A small image captioner, trained from scratch.
Training: adam_atan2 at rate 0.0015, 7200 steps, batches of 256.
Rows from block 5 of the image encoder, named by matrix and row number. Each number is 128 + 24 x the weight over its row's rms, rounded and kept within 0 to 255. All counts start at 0. Numbers have three digits each. After the name is the row's rms in percent of the matrix's.
# convs1: 3x3 conv (encoder.blocks.5.convs.1.weight, 192x192x3x3), inputs 180-191, a 3x3 kernel for each
convs1.43 112:122091115143142133144160140100082117106104104183165157120103123105107119141142127136109131111107114130132134111116143103095093139146140127106139092095104134156140149135140154155149144152134109086092082094104172172172111084104094104114152160146117102109081091098149162152151136150100098112125111117113076129126107122149135131
convs1.44 125:181200165158126164116071116109120103110124112127128122151166153116099131093085108113118088110117116133120119114146116110116124130126125104123103105117113112113123155171143157132161129097117131157132100095106106107119106127109077114100137140133131161133104104124115113125108117092114118126159146148136159125125118122141125128
convs1.45 070:113140096145082151148138113141181158167116156161184142116146089123133145143129129136157139131134125127135117104176155150137157145182133123163096120117119100149115138154102147060150148142134140150097147101131146152136123130111127122137098137124144168108151127136142166137125129113115108112137135129110174170131138164153166132
convs1.46 122:114125125101126146098115132088127173077131189098140175128125115123131140117124119089113167084100157101119144099137158103130154117144139066136180049114164081138131129135134105129143095109130099120144079120162110134144090137170064130173083140148101114141096112153117135131107133150096136160110150157097123169086127181105146166
convs1.47 103:153176161157143176136115128135152142119129122119126100138146100120135141133114120116116111118112109117111113139149137136121117136141120098119090080133103097116106156169152148144163136135125110136131090121126107095087084141118059167113088107098127138121097116112124106106117148128107138138132149149133159139140135126127123111
convs1.48 108:096165157067151158077152153097108136098141154117142169108163153089145139101136133113119117120129117134132129110127133107156138118171172099140141088148138111136140100158164073160166079141154095128151074134156089139166077132149073130137107133150107136158081147157093145162135119128143123114144139128111129142113137141126156161
convs1.49 125:122114112105137108110131121122120130114146137154142107144109113122120114099100118161123135143122129135117132125120138098138139132125131139131126143145150170140127136122125119136143131137143135108144135133142142140119121123121126130134146138109129105142127145147145151136112089168096114182118109165146130113119127099135111110
convs1.50 087:137133144130152127129111130109130129133149141153160157136123141147134146118109119147137123128134131111099120124144128132132134153143137140141141129109118110113140121105124148156144161148155122139139130135131137136157128142158105114124128149147142154145144141136151147158140155142140147142105088092138142132132142132154126122
convs1.51 107:092078074073079071074060072143152128143148136169169171111126121124130128122109095116121138121124130153132158137134126134139133140151169150163178128138142152146181089089080073084068105104096127138140151146149161135159166175161155161161174178194123131140140144141150134161164158172158133171158148167137139108133145128142141144
convs1.52 074:122137118135125140137116160108128104126178120097114090136141094094143133093094139109132114122163116110127105072122133132159110115132104105121106110187120087097085136141128137135159138129162139124095095157120081087100078100103118167110080097064124131099102166129091098122114086113103126121116112088077129120127166101112143119
convs1.53 116:128157157102108141148139114110107135094122116109118096157117107149131071147115083142110117127110092107118117111118157059077146092077084125111125128112094154123101114148161101129149136133113160104099148121072137133093101090098116112082158142116151103112133113076138119091138062095143095104143126140113130157076087134092103104
convs1.54 055:110083120120130083089084105123127121136191125077125099133118141117150118108115125113117117127143128125122129115117117128145123119138120111125126117165128100106117139129150121122134107121136118084101091171101094090097091117125127178136063111081124110114111157120115116135074055083090133088119085089115113127133173118120134120
convs1.55 073:134101130119158127143191137108123115106153111082109083146123100107128084130148130116116120114133119136124120095099130097139100133136086089108080080144059135144097138097120125157117119185131126113078069125068103121099082098064110149099103170097121109075073133053131140098136096082094112100133132114105108133105139137112117093
convs1.56 099:149103114109154075110155119132131120141149113114132140158095117096135096119146111121129126123156120146127132143137127092140100139140151126126113118135091152144141155107118129128099109163135146117102114137071108131106111110109146128126088146132151132107106142078133147121092089097083128103118119100138120118120147125126132138
convs1.57 071:140080099159118159116150156138151098155140122104132103161135135135122166120129130140145121127135118109129109102169131158137100109134112165136102126140099087120109135102092149118161128145162189119085151112122086129122136086078108103078077119088186135101150125123090128122112099092119134119118129096101134119133137103124131122
convs1.58 117:122080106161139139152160140118089097124114112143155137114101131110133147114144153136126120111145130124153135158070090172137103164152132117093127110129142127158158125088111169137142152153157105092112099125132138168157103092088090106092149162149107080115108138135142164155120116121096105100140146137137085086162114092153147121
convs1.59 101:136113121116083127134129132124096097153115140128168128136137129127129129104100104134134120145149142094124081134105133156119156117156134129085114143101132099110093143106125140090151148128165162109105138106109110131104100067056118124075110105093162108129155106133127139116127121119155092135118127096109124121135141140115159135
convs1.60 090:129075131108131109136108143136142139141125149134098142097076152131093143137093151121135141130125137120107125156105095134121157136078140119111155151085147140078143119069112117137125114087127110146150149097130132087147140158148184121145150122141110115139156095152141081153110130105152127126134087132139129106145139147117114135
convs1.61 114:117121128105131110090106121102113164069144190080141170131127146121127121129133124136122119143123093146118093125106128131130135123138139107105130086121138086118134105124133091150143087121154104095142088110124079111118094127176074139199087150185117100128109104116106100111129121142128124142104143154116124154118153147097147143
convs1.62 080:138056143162134146129099115124130112137131157111090111096100162181120126147108164115128110125120135107098126132139082123115172128071107132131138157116155116083128111068114123124142096077087123130144176108149116082138165159164170143161103099112112123122179096150119071132110145118144151137106053104118101086130145167111094106
convs1.63 122:115135135081140154100139144103118156085142194114129172120132131109142130115139137117110140102109144119122152121167163101149166111103153089103148078130157110126155127140142097145160117126133093077136069096159092135172083108132048125155106143157102083144083110153106126152107116163089112166111119156126165162104152180116119167
convs1.64 091:128099118161135137094101095116115097122183123094133103102113083110133113076125105131143132135149108104116096100134135125174141116135101144157105128169117075119109129110118151144133100102110142107085136170100070114104155147117152162146106159128129117090138163103073116110119122105098161088116115101082110117128167141106144098
convs1.65 100:154128151107072106148151157141119145151107139167118152124095128133097143134124143118113102136142129120139125125131162142120143154111138142121119158102106171125125140145157109075108140123158165116128165087116173128149188144139170098091178099130147111138161091124164124129188113149204106170153081134128114158118125127144134159
convs1.66 085:114086124138128129052069080115098145135131130103134103141130122167149128102104126138107118131107127117124106125111144167144126139154096141101139142135177114143133106096111107131113062081095117070110140155138099136105125117146118156169115139135134087109152158140102131108107109115127129117152148117123119151145138120107121092
convs1.67 093:133114143083109110104103124148149158146121153154118170134082125131131153145109135105102121134146144122117147143102108145137157134112154096088133160102152103070136144141152092115134104094127103122144138097129142106154162176166185103148099107142101093130151108163143100161123105107153110127120074130150140121155157141127123155
convs1.68 095:154136155123100135132128144165162160113112146109120121180130092138142169110133146147145147156137142119137137136140182131121154138135133168146143138109122116153143158143162101098115118128143168140124149115145129137136177143136139105124126158165169125130151124144125144148140161162127131134134140136145157173114109157133133140
convs1.69 090:139108115099121132078134134144129127149104139118130112149115151144099142153126111149130147138128142119122125181123108162115133094147152134100141134089152113099120132120111094130117080116119130120145134109155121134094136136120128117121124114097143108146138105156120131111118151113151122128126128114161142105148120126104133142
convs1.70 113:129117124061112065119099111165173170129122135155119142144131101114120143122081078118126135144132148142138132142153173143118113126108139149147183134102134153110133151155153078112082141118135153154149119116135163114100166144184140107133150117147153150163130111137170116110147151158150134166122121133149133158119132103136120156
convs1.71 117:164173161113101125117072109138134150116116127121138129155136157116099105116126119108108104112133128115152141158166153108120150118105118140134118095088106094110133177190182139125144133085115172143157115105124109133134128116129080077091115109127187171160120112125106117125113074104145113124155149149120128134103108119122120116
convs1.72 088:132155123133115131113141132077107098117124120118128120119130138130110154117133142100110109115119125123133123088138091125127135132130101095121099140141158145148153135162122136148132117156136102123113133124152129133134109111100147148134158158138093126109132126166137142149096126112114152137128117112086126103116113115107141110
convs1.73 109:107092097125131120151158152111106111126127145137145153121086121146089121126132150133130139132120126123144122107105126119149148153160143132100116141106126152142149125128108123162122140146151129106102152096136131148152106084089157119140184146167123108116164116151136147151103112123125095119156175159110102121125134146139155131
convs1.74 101:138105151179146175121111125117141128140115148137142167147131101182166130160166131118137110144131131149159147101122132120112134143168151131140101131125120150165157158116154152127155110106118096095084181134143145157152116125110128112142132147162109102087172140132143154144084137122124123137145163152101138126136128157141140143
convs1.75 117:145135099161139085138122090171107078192133076200134093138145096136136095139111106171143116165144107176136097178097092180113078176135095177131084175140087183132106142133108161141099135127100159150099176172092186142106153118095153107100167105118169144107180165094188134110188139115191123099177135099167100095173101076172126085
convs1.76 077:085099100136113136135112148147144154127176124099134101117133084092184109088086109125126116117158120116119115117120147157178108121140110116120129088180153098114130123139137136110159131139159116117123077184147107108123104138165097172149052092068116128113098193150111110132122065150101135106128108112120131148140188097107130100
convs1.77 106:113079103132156135118110110157167144151176159149157164111123120115126122126118134138126126103124117121113132191175127152155153132119150134162121116143126147155148129112126151161149140139130114147124116136120116117126153170128152164136156183155135164137127139133131124137143159122103123112139112141168143120139166165144147169
convs1.78 066:113074126164120166151121133161134136147130106077109072139149112158161115118116127143131106136136125114127119139127139158128110114130110127119118116136136109111120116075131138125161131114129161131116150144130080089100107126116071145087057056049158125111155149138103108108132140134137114110131131118124127124146137101101118089
convs1.79 102:098128129110120121181085188112161112112139120111104110073146108122121088150078128122148089121131125111113109122144077094135133084082135110143104114133111122110104110095131118118121166078160083151102105132107147091111102135131113149115112120090095150093118138110145079105118124112120133143120117129120154103111142123101088130
convs1.80 108:079156069055149042094171087121148135110153104141150121133144091090128078089141105132130130149127123153133139070137125081157076157176124133141139100125109155141153102143094073143070108164112139148118088144098124175128125159168087133112140128116124142100091147085132182130133100110123103097144164110090142132117155092150160115
convs1.81 090:134070151108161108146096168147106103143147187124082176106102156104120133135115151118120116131144132125116132164122088118144167127095166129106106153124123111092125151075143105135105126097155119111101170128139141072147129096095175104165127142159128123112169136151140086140132125114138135156136106148144103093095164169112098156
convs1.82 083:128135150143100132161142126126162136127135131093142110118126101144172134088117114137144117125135128124131133089132139103139123127144102131158105117132140113135129137142159123102127159158140104106081147142120072111093104116088136113129090127131095118077136165132084134102082098122103150114121121124115152136113133122115136102
convs1.83 104:142146107170143151124160133109151163122145118133143148107127112112158133104120119120117144106119120121098132117153161105131088131140105102096148053113129106124139145154098145128140125175127103113134107142128117129149077092109091151122110142135114121133083132120113126137089077146098100097125099135108141147138141107142105111
convs1.84 095:106151126143054121182086147153143139152137143142147124110133113155123108150085116147150112143139124116120121108163144115139154149121121152150094136123107114117131099133114128073116165100141169130100194112118168130151161127125159134136112141122153144103178118114156114132146131134126147147116128144120143151129145156139123112
convs1.85 088:086105094089134128180130146136168182134125140153126138124124143104121132184127117113144154115145125139113132151170172145156113140118151109134148122132111169115123113114097089092118178122146130167165119123117185127121161139169157122165147141146123169154119147105191127115162135177120110117146136145144149171104155152134124145
convs1.86 092:130062113099129137141145102160151184121147147165163159136119127121141128171149124124129148112135127130104121141148190101155138160148105135124142089125107168161122137085118101139138136166119159141138137149123190169150165115134155133124169194161164154141132145119203171136130114123112136110147138133135114184097160173125121118
convs1.87 062:138112139099093078134083160133140141146132142156123142116117157122124144133103112109122123126133137139120142143130097123155124137124154115120129131120139136109146151128128100086074121096145111101145152122149199124138170152191176120182123126155118122123136145144156113133093094097100185128127113123150132121129150134133115152
convs1.88 096:068054077134140130125125118104147124103171125136130106127118081139103112136097129114128122108146122103121124075123145117146132154116100107128118097139112121129117071089094114145122127156129131132101125141122144118124113128151111135138134135120118135109141141127153119124136104138118117129123089120092119133123167130129133102
convs1.89 104:132101157124132127107103083144150150114126139127121122123121124116118095129107107111139134136125117143136146111121158088101156139118141121130135138101125142127128123086147117124142087097081119128126141107079155130114140154146148114134137145126106105121138085097155118122095126123103134114152156140127135149108123154127125132
convs1.90 107:109117089149150143108119121121130119128152125137149139135095150121101170114107154143103136141102128146114133159102126160105118152129154129103159113106128128122127087139082112150105103147124121096141114112159141121129075144144070140137101114132139097158125100154149122141137069155130074138135067121149115114165128115131122136
convs1.91 097:123129126094145130181146202160153128144110145154117146118133144113091114199140152118139120138124122169143135167165133135125126128100161125132080142117082170130134136118107098134109162123176152163115152105112207139152176122084157114123168149148150167116149105091200121126199185167171139168161144155150139127107128153131120177
convs1.92 071:103087126085113069126082108114140158142164153147123158123110133120131097121095127091095122124138133121106135124124141112145147170108125075070112115129120111084129110111116079101082131094128115125154155150113162110162121118150175151149119138136111126131147134116168104160087062101114145119086054109108116141119185159116103123
convs1.93 125:121122104095100106133138139151163135133125153123090108130110108105106122154137154146150148134134135130117123127126115138118148137138152139144147132122138128100114126126115122118128155158147145157135127134147135096119141166154151128137115079104130133122127119140163131143115120134136145141118137154146155137116112139127117143
convs1.94 109:143144153102161107112134141147144141130130163127106155104151178064128149115109135129152147149143139157135155145157111118148126110124158139158147155143146112082134148139155123163126113121141115161175115130157128101140126144156144111163114099136126173176123144165125106152109150117119177137108088128157157126115144138119140156
convs1.95 120:097122111130109139150141153167132144152090154191154170126121143114085150161137161162140125136122126155148141150160142161100153163130159166149113156100116154122148104141119134119145153145169189136112154079130187149169190108100165078119192147175175137128160093139179154169224148169176102165169126152130122144119110153173162167
convs1.96 115:119110134098091120132104126133159161109085106134184150132123137160130127144142126136149153155120162142182179151141163125085129141153154144112147141098140164151191139121137116109138138096131136141155112083102117179163127122122103103107137129151138117162116078117113159162101152130133123126124179132128142149114088117140151134
convs1.97 072:104085106092127112168121131131177154120181157111132102108125126118148107133117139104115121115153129124106112103136135113162153147123095103103112121160129137132112121101109095095116138116138135163144117179134140128133122144119154186159070126077118144129134180134160136133153121157130090149129105116099151139109197148124128090
convs1.98 117:121131150073109167087137160116106123113144147142140142111106134092124137108137141137125134137131129141118126128137146103151154117115143106116131112140127147137120119131155079122172095135159104084135089130162114144165098109119129129105135128105111096149090142168116143164149118161144133147170156146133129131120123135122107130
convs1.99 114:120156103087165062102157090136159094118177088129163108135153114112144090116148120142146136128143107152163143098151099108161071136179116132156105119143093158156136114142095094153082095129096133163125095170097121190133127168108134151093133137104111159121094164099127187136141153122121154106127177108136161099124165073133169103
convs1.100 125:130141117146093134112109102141153125115115128107110131132141082170113077152091103157138127137111124141105131114141130073108143098126152134145117111116104118122141120142114127125130103120113146144111163095119124096123103140110087122096095119117154150120159093109132104124162146135133106113151146150121131133096094145106105117
convs1.101 107:145116120159113080142126088147114119178142082160156117138135121138139079119092098143120128156147109153136117151075105176151078158167121134116133145145097125127132161126118173128089131132106133149157161166088151123105125152150130143125099094113155145136164179085134124113155133150160108096154144141133086114174128083161167108
convs1.102 116:094053073104122104173147169145183144131153115094109104110131124108118089131138127139176122113151104096134107111183135121139092097115136158170137122152101086105104105086084124117111162126157160172132113160106116150128166145151122138129095115104147187131116161100103142119154154166109125114131174142109144124102138093118127127
convs1.103 088:128129132136122134117125120117134137135154132129128125101100134129117151137136142128140150130131134151145127101143139115164155134126101089120117123156140140140116124123127127137128105126114122152145145166150138136122103110108151170134152149116110141137143172162151153134078114113094145121114112115117147151134139149137147131
convs1.104 087:102112114084097088096097084124151119120131131126151116128141077134160102082111094123126111111125130125125127099121121098126139128133092152160105128128139110121119129130139097079100106093097119109059105144102096149133136120102177143151119146125111123069108145113098142128084070070080116113117130140107126118104141145118129090
convs1.105 094:133139146136110138153164147168190141119087111144147159136130122149150132151126095163155125139136135132141137129162122135104105122147163140145126126120117146134151137148145137099138145148153160167135125092120135148144124128096093103092104103113144148146129102126145153148182175142157087142189180167143158123115116107128130139
convs1.106 125:128121117142156134110127120105135127115154118123133124119135099120153119086117133100100103112139120099096103105140145106139117148133103119106117071122108092121122137137132128154137103141120131118098111144101103124140101092102105164126122159148132118109092124093103117137088085091124140136127107125085115121129158120144124103
convs1.107 058:128089125120105095122072116144165142127204131087144112120106119136155111105115122124133111126161126108132113105128137122153133131131103119116105121172132105132099140129142106102128120087127170132127160197139073132128113126098160222148061116069134131125146177152103147136099102130123156145111107112095136120114199113112139107
convs1.108 095:119111115158144153098089104138134139149092128118132118165157156162120155174163159150153147130115141159168145153144141153112125134146137146155149132118170140151162128118116141144135103099113140121111150119165129136126142127139119111160110108143158145133135117154124145132116143120124149131137138123158144155149113134134148128
convs1.109 105:099099108127147118039020035136124142125138134105091104118124136120124118105114123128121117123096119139123144144152143112122130106113137139151152115118122104107126095094106109154109067061064131134162142141150085071097124128163098128136086082104124148158118124132109099125108131125098119131080105121142122121127136123104100115
convs1.110 068:134106111134103137169200171130125128123084125166125135131113133130125153168153124151138135139125129147140137100174139126126110134151143127143132127127111125146141117126095108093126149163163157132125127076116160161141160131127124085110109111126132129136122111109143171125197168152165146142140129137139125146114104130160144157
convs1.111 113:131163165112109110103109076123129155131110138133140125132107101121107116111133129104072102137140151121143136117151178115123131147142092150125142128105126104119118160190193109114106111120080139105116136095120104140135139107125147116124125124123150123136137103124102133122105091116138107131115114135100114137130132141145143097
convs1.112 112:121117124124100134115077085131114145154132135167119127126111134101095151109099122130133154147143156141160163141090128158130100165125101138118134126118148116125132115119112123104112121085075138121150128114156138110126138144175111128164115076110149123148132120154135115125134105150137123156140135161122111147159131124156127119
convs1.113 128:143095124142115124140161151097087099111088115156170175100105143116120134143142135117098114102090118154156171113096099124095108137157166094100123097082110153161178145108116144116121133152139105107119110106126130149165091100106080079099133138145115121125113112122122151158125111118118091103121135134099073103121074109165171175
convs1.114 063:081080081105130128073077089098126127092169116053093075138114112127122139107132135125132128124134120100125124094139150111154142085132092133148134110174130081132106083106093093132119087098089118135130085202123059111091109133157122200157086108087112135121105182143078138115107116132092162113076094081103124121111158113088123101
convs1.115 112:190147169106104111088112102141125144137105128132114140163153142115105123097106106124139119139126123169143145142136126113115115131107129128132110143103126177110137192141176131110123105117105144132143137103131131096109119115120157101122162117145137133140130108140128096114095128107100156119143122143158146147125110121108121137
convs1.116 103:107105124119115140153156150129137141150122161110088121135127129154098129131127153140145151135121133123116126128132142125096150116108131133143157138114166144086133110108132106127143140140133112135133157124189127105160108120133146123147143086115137150149147105180120099154123158145142129136142123158133125141145108151116115126
convs1.117 089:145192157123050142110112126122152133138113132129138125150129130149103135137125101141154159150149150141163142118174168120125165112139140141176139131125134131139136147199163122078139107118140147146146157121156136150127138168139098104095093095101159160158153123151124140120138154155172168160162170152127173144133096130124138134
convs1.118 097:074132103077121097088110079115151152109139140120141140125119106131163152097120109130142145130144148139135153085152141107166126119137109134151118132141154097152142092160109082132109101139115116108107123136139091135117135105122159116153091131137108134098120157148093141124099088142113148110136104109103155158105152132125124106
convs1.119 108:096079088109105099097069092097093110106111087093084089100090102099104108101105124110109115116115101119119105101092119119129095120102105138111130141121109148103104114104120113111111112085104123086081113114077111092091156116128146137129163107112133103102139133099138111111099095083078106080083065063081093113090113092096093106
convs1.120 122:095124100083105101138170153118141148121096122144149179130118144099076065142159162139153157122101102136143169129162154100067102145162170124150148099092105149159170104142110101115118152174159132149141104096102137153186105115115094108124147148166130150148095084099146166188148161149101087080113135151127143152116084114148154169
convs1.121 089:133126143116120137131133117136135123137143149168174168132126141138128144149130115147152165147143165145144175154133159141149173178152152148153155152153169163173200142128121122145116143169121133131145146143157162167181136131115146143133171192182140136163154144180162159190126135136133173133154131146157141148140127167161151153
convs1.122 115:109128118132125161112080126117118118132144142155139133123110144081115183099113152137136149130121155150138157137097125160111107160124108135108143118100162118132141095118094120126126106101123111116143093122182131124152089129156092131164104107126133116156112116190139126157122112141106129143127109118136117125157120126154112115
convs1.123 088:144117126140118155173154183175204161143136152135122140142122101146117138167142166137169158135131123129130125120158132107147147121114139132168129146124098140124121132111101113110118151135159145175124184123121160115121161178118194129127148150144117158118159136116157123124116169129122169110121134122161164144120141163131132164
convs1.124 086:054048053092132097063040054153145148151166160138136143107109115112135122098124122136129140129124128123119132132131146123151159118122141164154162139137132109125139075076074084118089094083091141130155166174166122117133140140155141135153124131134141144150154170158125128149144132163114114139122124151141143138141164161121132139
convs1.125 129:132127122120136100128118163100131162108134138140112113120120113135086080146078109120106126116115118120113095131117119126154150108100157102110141124112111141110099128126128126143113121108156101099139103105115137115092095116159117131121153140086112107117129117103133113104139096125109128128090091119114130154124142142130102131
convs1.126 119:142121145140139155110108097178176170126107155099095112156120095131121122111136136139134133116112130109118122165151171113091146122126120170156154095078103109124127160138163131146150114119095160137130142123152084093117156153162123115139093103123179146140126103141091108134099134116115122136109110138153151162127107161107097103
convs1.127 119:162125107157104172127146145110099120137128149154154157127126121123139160108134147109100117100114123133127134139107098126117098136146119099080119081122131115133110132114095146087148140148138118107141114137162120138127101107115091131118109109121105096127104137153110141110118116139071076093134135151134115094151109124147132167
convs1.128 053:120121102158111125131061129152173131130145145081123119110128126123116121098117153101140119114128119116130124118180118112140161110099113117158101122145122113145123130149119149122134122085131143155126156148133077080100139163129167200165102140106119161110138143134098100118097117133095163146094085114108148113100142139089123114
convs1.129 083:125142142086101116143127136122139134142130170135119131140120151137068087155132149112125121114106122135129115148118088120087155139111150108118115119089151162106131122125133085101107131103128118149132135112160147119123122135115140129150166107121123134127132090156144109130098110100129113128140108122139130113125100152134136143
convs1.130 070:131104138167082187125092112186190136172117165103144134146131144141092141162148151141151124126131123088129098153179122139125161085123107170181107141119126106135110128105124140081147122096124192171113207107150113124111172161102150128126109127110174177126183111153114127110144168121123137142100116127134164119116131165095151124
convs1.131 099:139146157148107133102104059128104181144107152133145114151116143144119148140148108131102131125120132112147121118151197111106160087117079172127152130084103084115082142175176153124142111107078183100140164096133131151119159075140135061102127116105172120154154103132100134091133110146132115130131147135099095171116109162126145103
convs1.132 093:091113097107136126138140160126138128137153150135140136128113107100121147096106136148139147136137143100100129099115124118125106163138138143119136129120146122117132098090087131157151167166185117120109126143171129133156131134148127132154111138130123120117114137156150150171103092133148144147128098115136160142124118096136118113
convs1.133 085:120131125115091114101088134135161137153132144129151124108131149124138169093111121118134126127158146117129121113154136158146121114140104179174139161136172114117109136156141111070133109092148161128116150136165127153120189162150174116151103095086152148119146131176111142123098081096093129108103079074103146141122174120113142116
convs1.134 071:115142124131108133110092127130128126131110109096125124135175150164118131121157175125126108127118134114131117139121138145101140126096120151129118151104162125117150114130143113111128121081136167141093159100134080111122143115105104116102117100134168149123166090156088112141127126128121098123118089106117137136117130122121135127
convs1.135 122:124137168112168113167139124127107131112147125130111115104117159123128076152124093132103131122102099150140139156105083094127109107105127110111133122115092161111116122111164133162138149104116107124176098123085171139111101123122131122109136102098105109166102119084175128115147114106117123099120117103152110096112139113107120135
convs1.136 115:127119129134113135155124159112101101122090124174143147142134145105124156125107116152128129123117131138116139139153131119080104163132139143139142115077118131123148151140140150107140166129161139125125105080121161115154140122135098084119123131140154149141110079122151118151138138136113102116140111121132115118127101135165129138
convs1.137 075:085077127158139129123107133104133112121166139109111122095105127129132117108109163102107107112138125106112125089115094113134121127103094110130124118133142082107121104113134138137138107106134095116104126141127089102146121119133166151161080112094090119102132125140096106154102089097100143110093062098082089096120165131114102091
convs1.138 118:139121107110120125124108108112117115125132094138136105118126129111121139100107136103124153081125149093135137116108125107139133103132119109127134089138121115134101141128103135135107153120096108137123083133124117140113140127094147145074144148076097117137075127130110135116109114132095114155101137140125115116115119121106112111
convs1.139 140:133134124105131123114116141120135160109128149126131121088081087101075091122094105137125136134126126142141120173162174152167156151152136118101117128125132141137121128131142097129143104114154082094126102094112140130111087097125123128129152148121108103128121120122136139114137126134152122126172163127161164164135149144134130128
convs1.140 057:127157149161090167185131177131178103139104117092102077130151119151135146138135132130130110120131131112129111086128098135113104088101101123143099125135151134123122113129133127090144143088142137150050141109165108110084135164100118143109103060086132136085138125159107116095124129093119126129125104118114158122119133111113120118
convs1.141 074:101122173096129088136110121130142135104135110108114105097117164103152110125112093124124131134141136121122142130114122114126102122105121130136153136123141120111125115130171095111115104089119098120147089132083114126110129139138142108134069098073094110136107126115119111115096095103121140121124111107125132124116145111110106103
convs1.142 069:130150153145110154159155155150170128132121132098126119132127146146100166151148159144144129123128139112125109136143120120113140090111105161147127132102145116106108120120143122100133143118142163138094167104152096111090152135088161130111119094114153134121159110170109123108124146093132144128111096122121166125106138141109149144
convs1.143 089:137163144122093131135119122109129101125104121159174149137137134156141127150160128111140156131136162136166177133134121124125138151157142109142137139144174146176209159178145127109127126122124092117127130114152144183196108131102116125125145163172112126152128115163127168197115137148149158157163161166133146128125108131162143122
convs1.144 100:122090128128090136144070126141106146122094146166131154125124129119123132137136126157143174152119166152142159151131170141103169170121137172153169162126162163162177111089125114101127141088137147118158136109150160131164161129144129118125139149153161119167152111153167139160167169185168131168185149171153121161132095171162116141
convs1.145 075:069088107124155113090099027127136153135148139153128132104089104147154121142130107119106119121104117133109145098132142125151105157128116116113118138115120137123137076109091086140094063094053106095105155143133156151127146120150179127165115114115096114099142142126152150128104071107125121092133111110116113137128145125138106094
convs1.146 105:101105109105111108104056084133118142147146143107097119110135143102085096117117134119141115124125111121125116141153149129116127118107147151137136151118099119103108101100119112122114107081088156156163153138133110099123141108145137129128120106117155171170155128125134134145152157146135117134117107122108117126125133128106107130
convs1.147 111:104087065090138102135102136129139151132142143125116157110111125120118102160118148121133159119136126111119144166136125156145098136117141111129129112126104105102106125102071103117091131095115091138149117142123149124147122136139143136144118112112115144145128146103154120133104121184095099169092102172145120129128134121111106157
convs1.148 120:138128100095120114097128132163138084149127109110124161122097113120120124102134142161143103133133109119107132140127082115120124116119140172172083156144120118113152133127115121120124119120119176160080153139089117105160186178092161131124106116155164161093133146119126113158119116112145128113150123114159107068118113121094126159
convs1.149 052:101108099120153088101103106137137153111130149132117131121115135098155121154137096126115124122121124144127146135138137132148120134134163113112140105131127137139148115146115107132106096121122104093158097149150166122115142174219115145185084112107120126142105168138167135138117081123112143123132111120141128134117132132119111135
convs1.150 068:085067065120115139117095133146156150135132160104119150115110144123097162161150156132140139124133127115111109128179133142163176103115141167142134155138138123113115105100076102082115109106136157136141167129157133126118191128150168111146123124126150155136166154163132127117115111127113147121100111103116149128107147158113126141
convs1.151 130:136077115146103153127185136096075106136116159166185174102080138113132167130165151117108131113134144140157133128073104169143133146175124098087143099117149133154130128092116143100147125177135098078121115124175141185155076076101096095115155155161110083137138148187140190140144114133141099130149158132114086102165117136163179160
convs1.152 108:125115114118105107092141143119125136117149131131139142148151065120134112086115140117121122125140117118122104079120162133144107178161108147109106105115114087135130127124116107125101102161160148119088124120123083121161132097122107126143085120132161125095134126115095139164092081101124140114109085096082110157120126115149125090
convs1.153 082:112121114124085127130118126146135174137091151159172185100087080133151139125111088143143148136127145123129140118127175139131134132161146143133144130098152104118137128119116130088133131114144155120132128081155105132154152131121125112129075080114144119140137109166116152151143145144154106116109128106118133160131116142154144149
convs1.154 096:111128093171122170157141145124141146127133130175158155147133114135114147145144154136127131114134112123136134085142158124150133163148128131111119113123093115143124096135092127102140136152148153114117147103136149137155122088113133106115124132139139117121145134137139148142169092150129096106133109137105142151127140142173151153
convs1.155 110:090082096111125116139147140099092088118135158139167138112091111154120096132146141111104106134142140137155138103095089104175179153167133118109114147145144120147137128128119113139124137145142091095087148135132135164159098101112143123145140151142101102106170153148140161155100110109107138124131156147109088091113155167155176136
convs1.156 068:147189162149102157127129117158150140185076140136138109152151118154143136139137101156136121135129141132138128146156127161106129132152152132144131136104171122121129123156137131118147112121116151140113164102164125136096122156128112110115069063070155144127148107166125146119127172108144136135143123098148166131150115123140149136
convs1.157 111:168165158117127107124118126167176169119125118125125119133142148127139159106102107154152147125121140105087108173183169119126113120113115169160162134120133098096107161150150146150123160154150159178179114111132115110127158152161123129143112132130172183187116111127124117127173178178125124139096086093161162154122130127118102103
convs1.158 120:156170158134140142113099108174178180138127151091057092159131123115100092100103133118134148123123122137119119165161167122122150104093118126140163114105103141106116176180172142150142107098097129142176140139153099058088120148163135132124110069093138143175125115131111080109133145158124145143113103137174172164113107143083068108
convs1.159 119:141128115107090120103135120115126114145118108115117152122092144136105136106147112135126122141138113131111103117113107128104138130146133134156108149154115122099144131134113123103131119132118135137129146139093123097130143171120153141102107107172124132121131137122137117134091112138127127122150128097141117105141106117102141153
convs1.160 078:088130092141106147163123145135155168143113125188152153123133101090124125138121120137143146113141116134138137103161159161125119175146149140140142107108096119125119100144097125085136155137151158149140114093119165125151143099137117087109111079108144145142118117123164144150190128156161091115156086118116157174131136129168139150
convs1.161 054:154138144149185147144088145164159142144185110108116102166134129135150133140124140124124116118139128133128135153158131155168120148140165118125111109152151124114134149146139114142138118102135150143133146194172164118123080147122112187153050076059144147112141192169160118152097105122106147122145117120160159131136182095127137141
convs1.162 102:106129134122150146123111115096135113112152121122090093152150092128136148093094132109140123131136118109104101090140150125122119132105095149158125138145127124098098111136145107151142131142126139146098129143135106070094120122125108127122103078090135149105135124137120085117128143132137127146145102128086151144116150120111102095
convs1.163 099:089133097137133165120114136120100135149130132152145143137135139100109157144151170129129119121130131130152128129103151163105127163155148143115124133120133113134110081129098103116136109114136133110126130127165148129144122091131106105136131075112145122143136127165144137147162093137135087112127092096115116135141113125151148146
convs1.164 101:126193145167148172174130150136138137145126129140128103137151121109134162100120148128133127123126125105099095131105114149109112137124097136130132116126126092109088123157131152121141179138144127154146119120146102099100121148128111146130109105098124134132126119143109102106114135135102105113128124114133154130147131132149123119
convs1.165 104:107174127115102124098136132130159150126142129130150123147167062131160131076115121134126120124136119128138124077135155146120093158169104129125116108135140115148131116185143114117124109160136131133088107145137099121131111123131106149142085108103125134085114140128109138138084085106113124101127094100106166167131135100133140097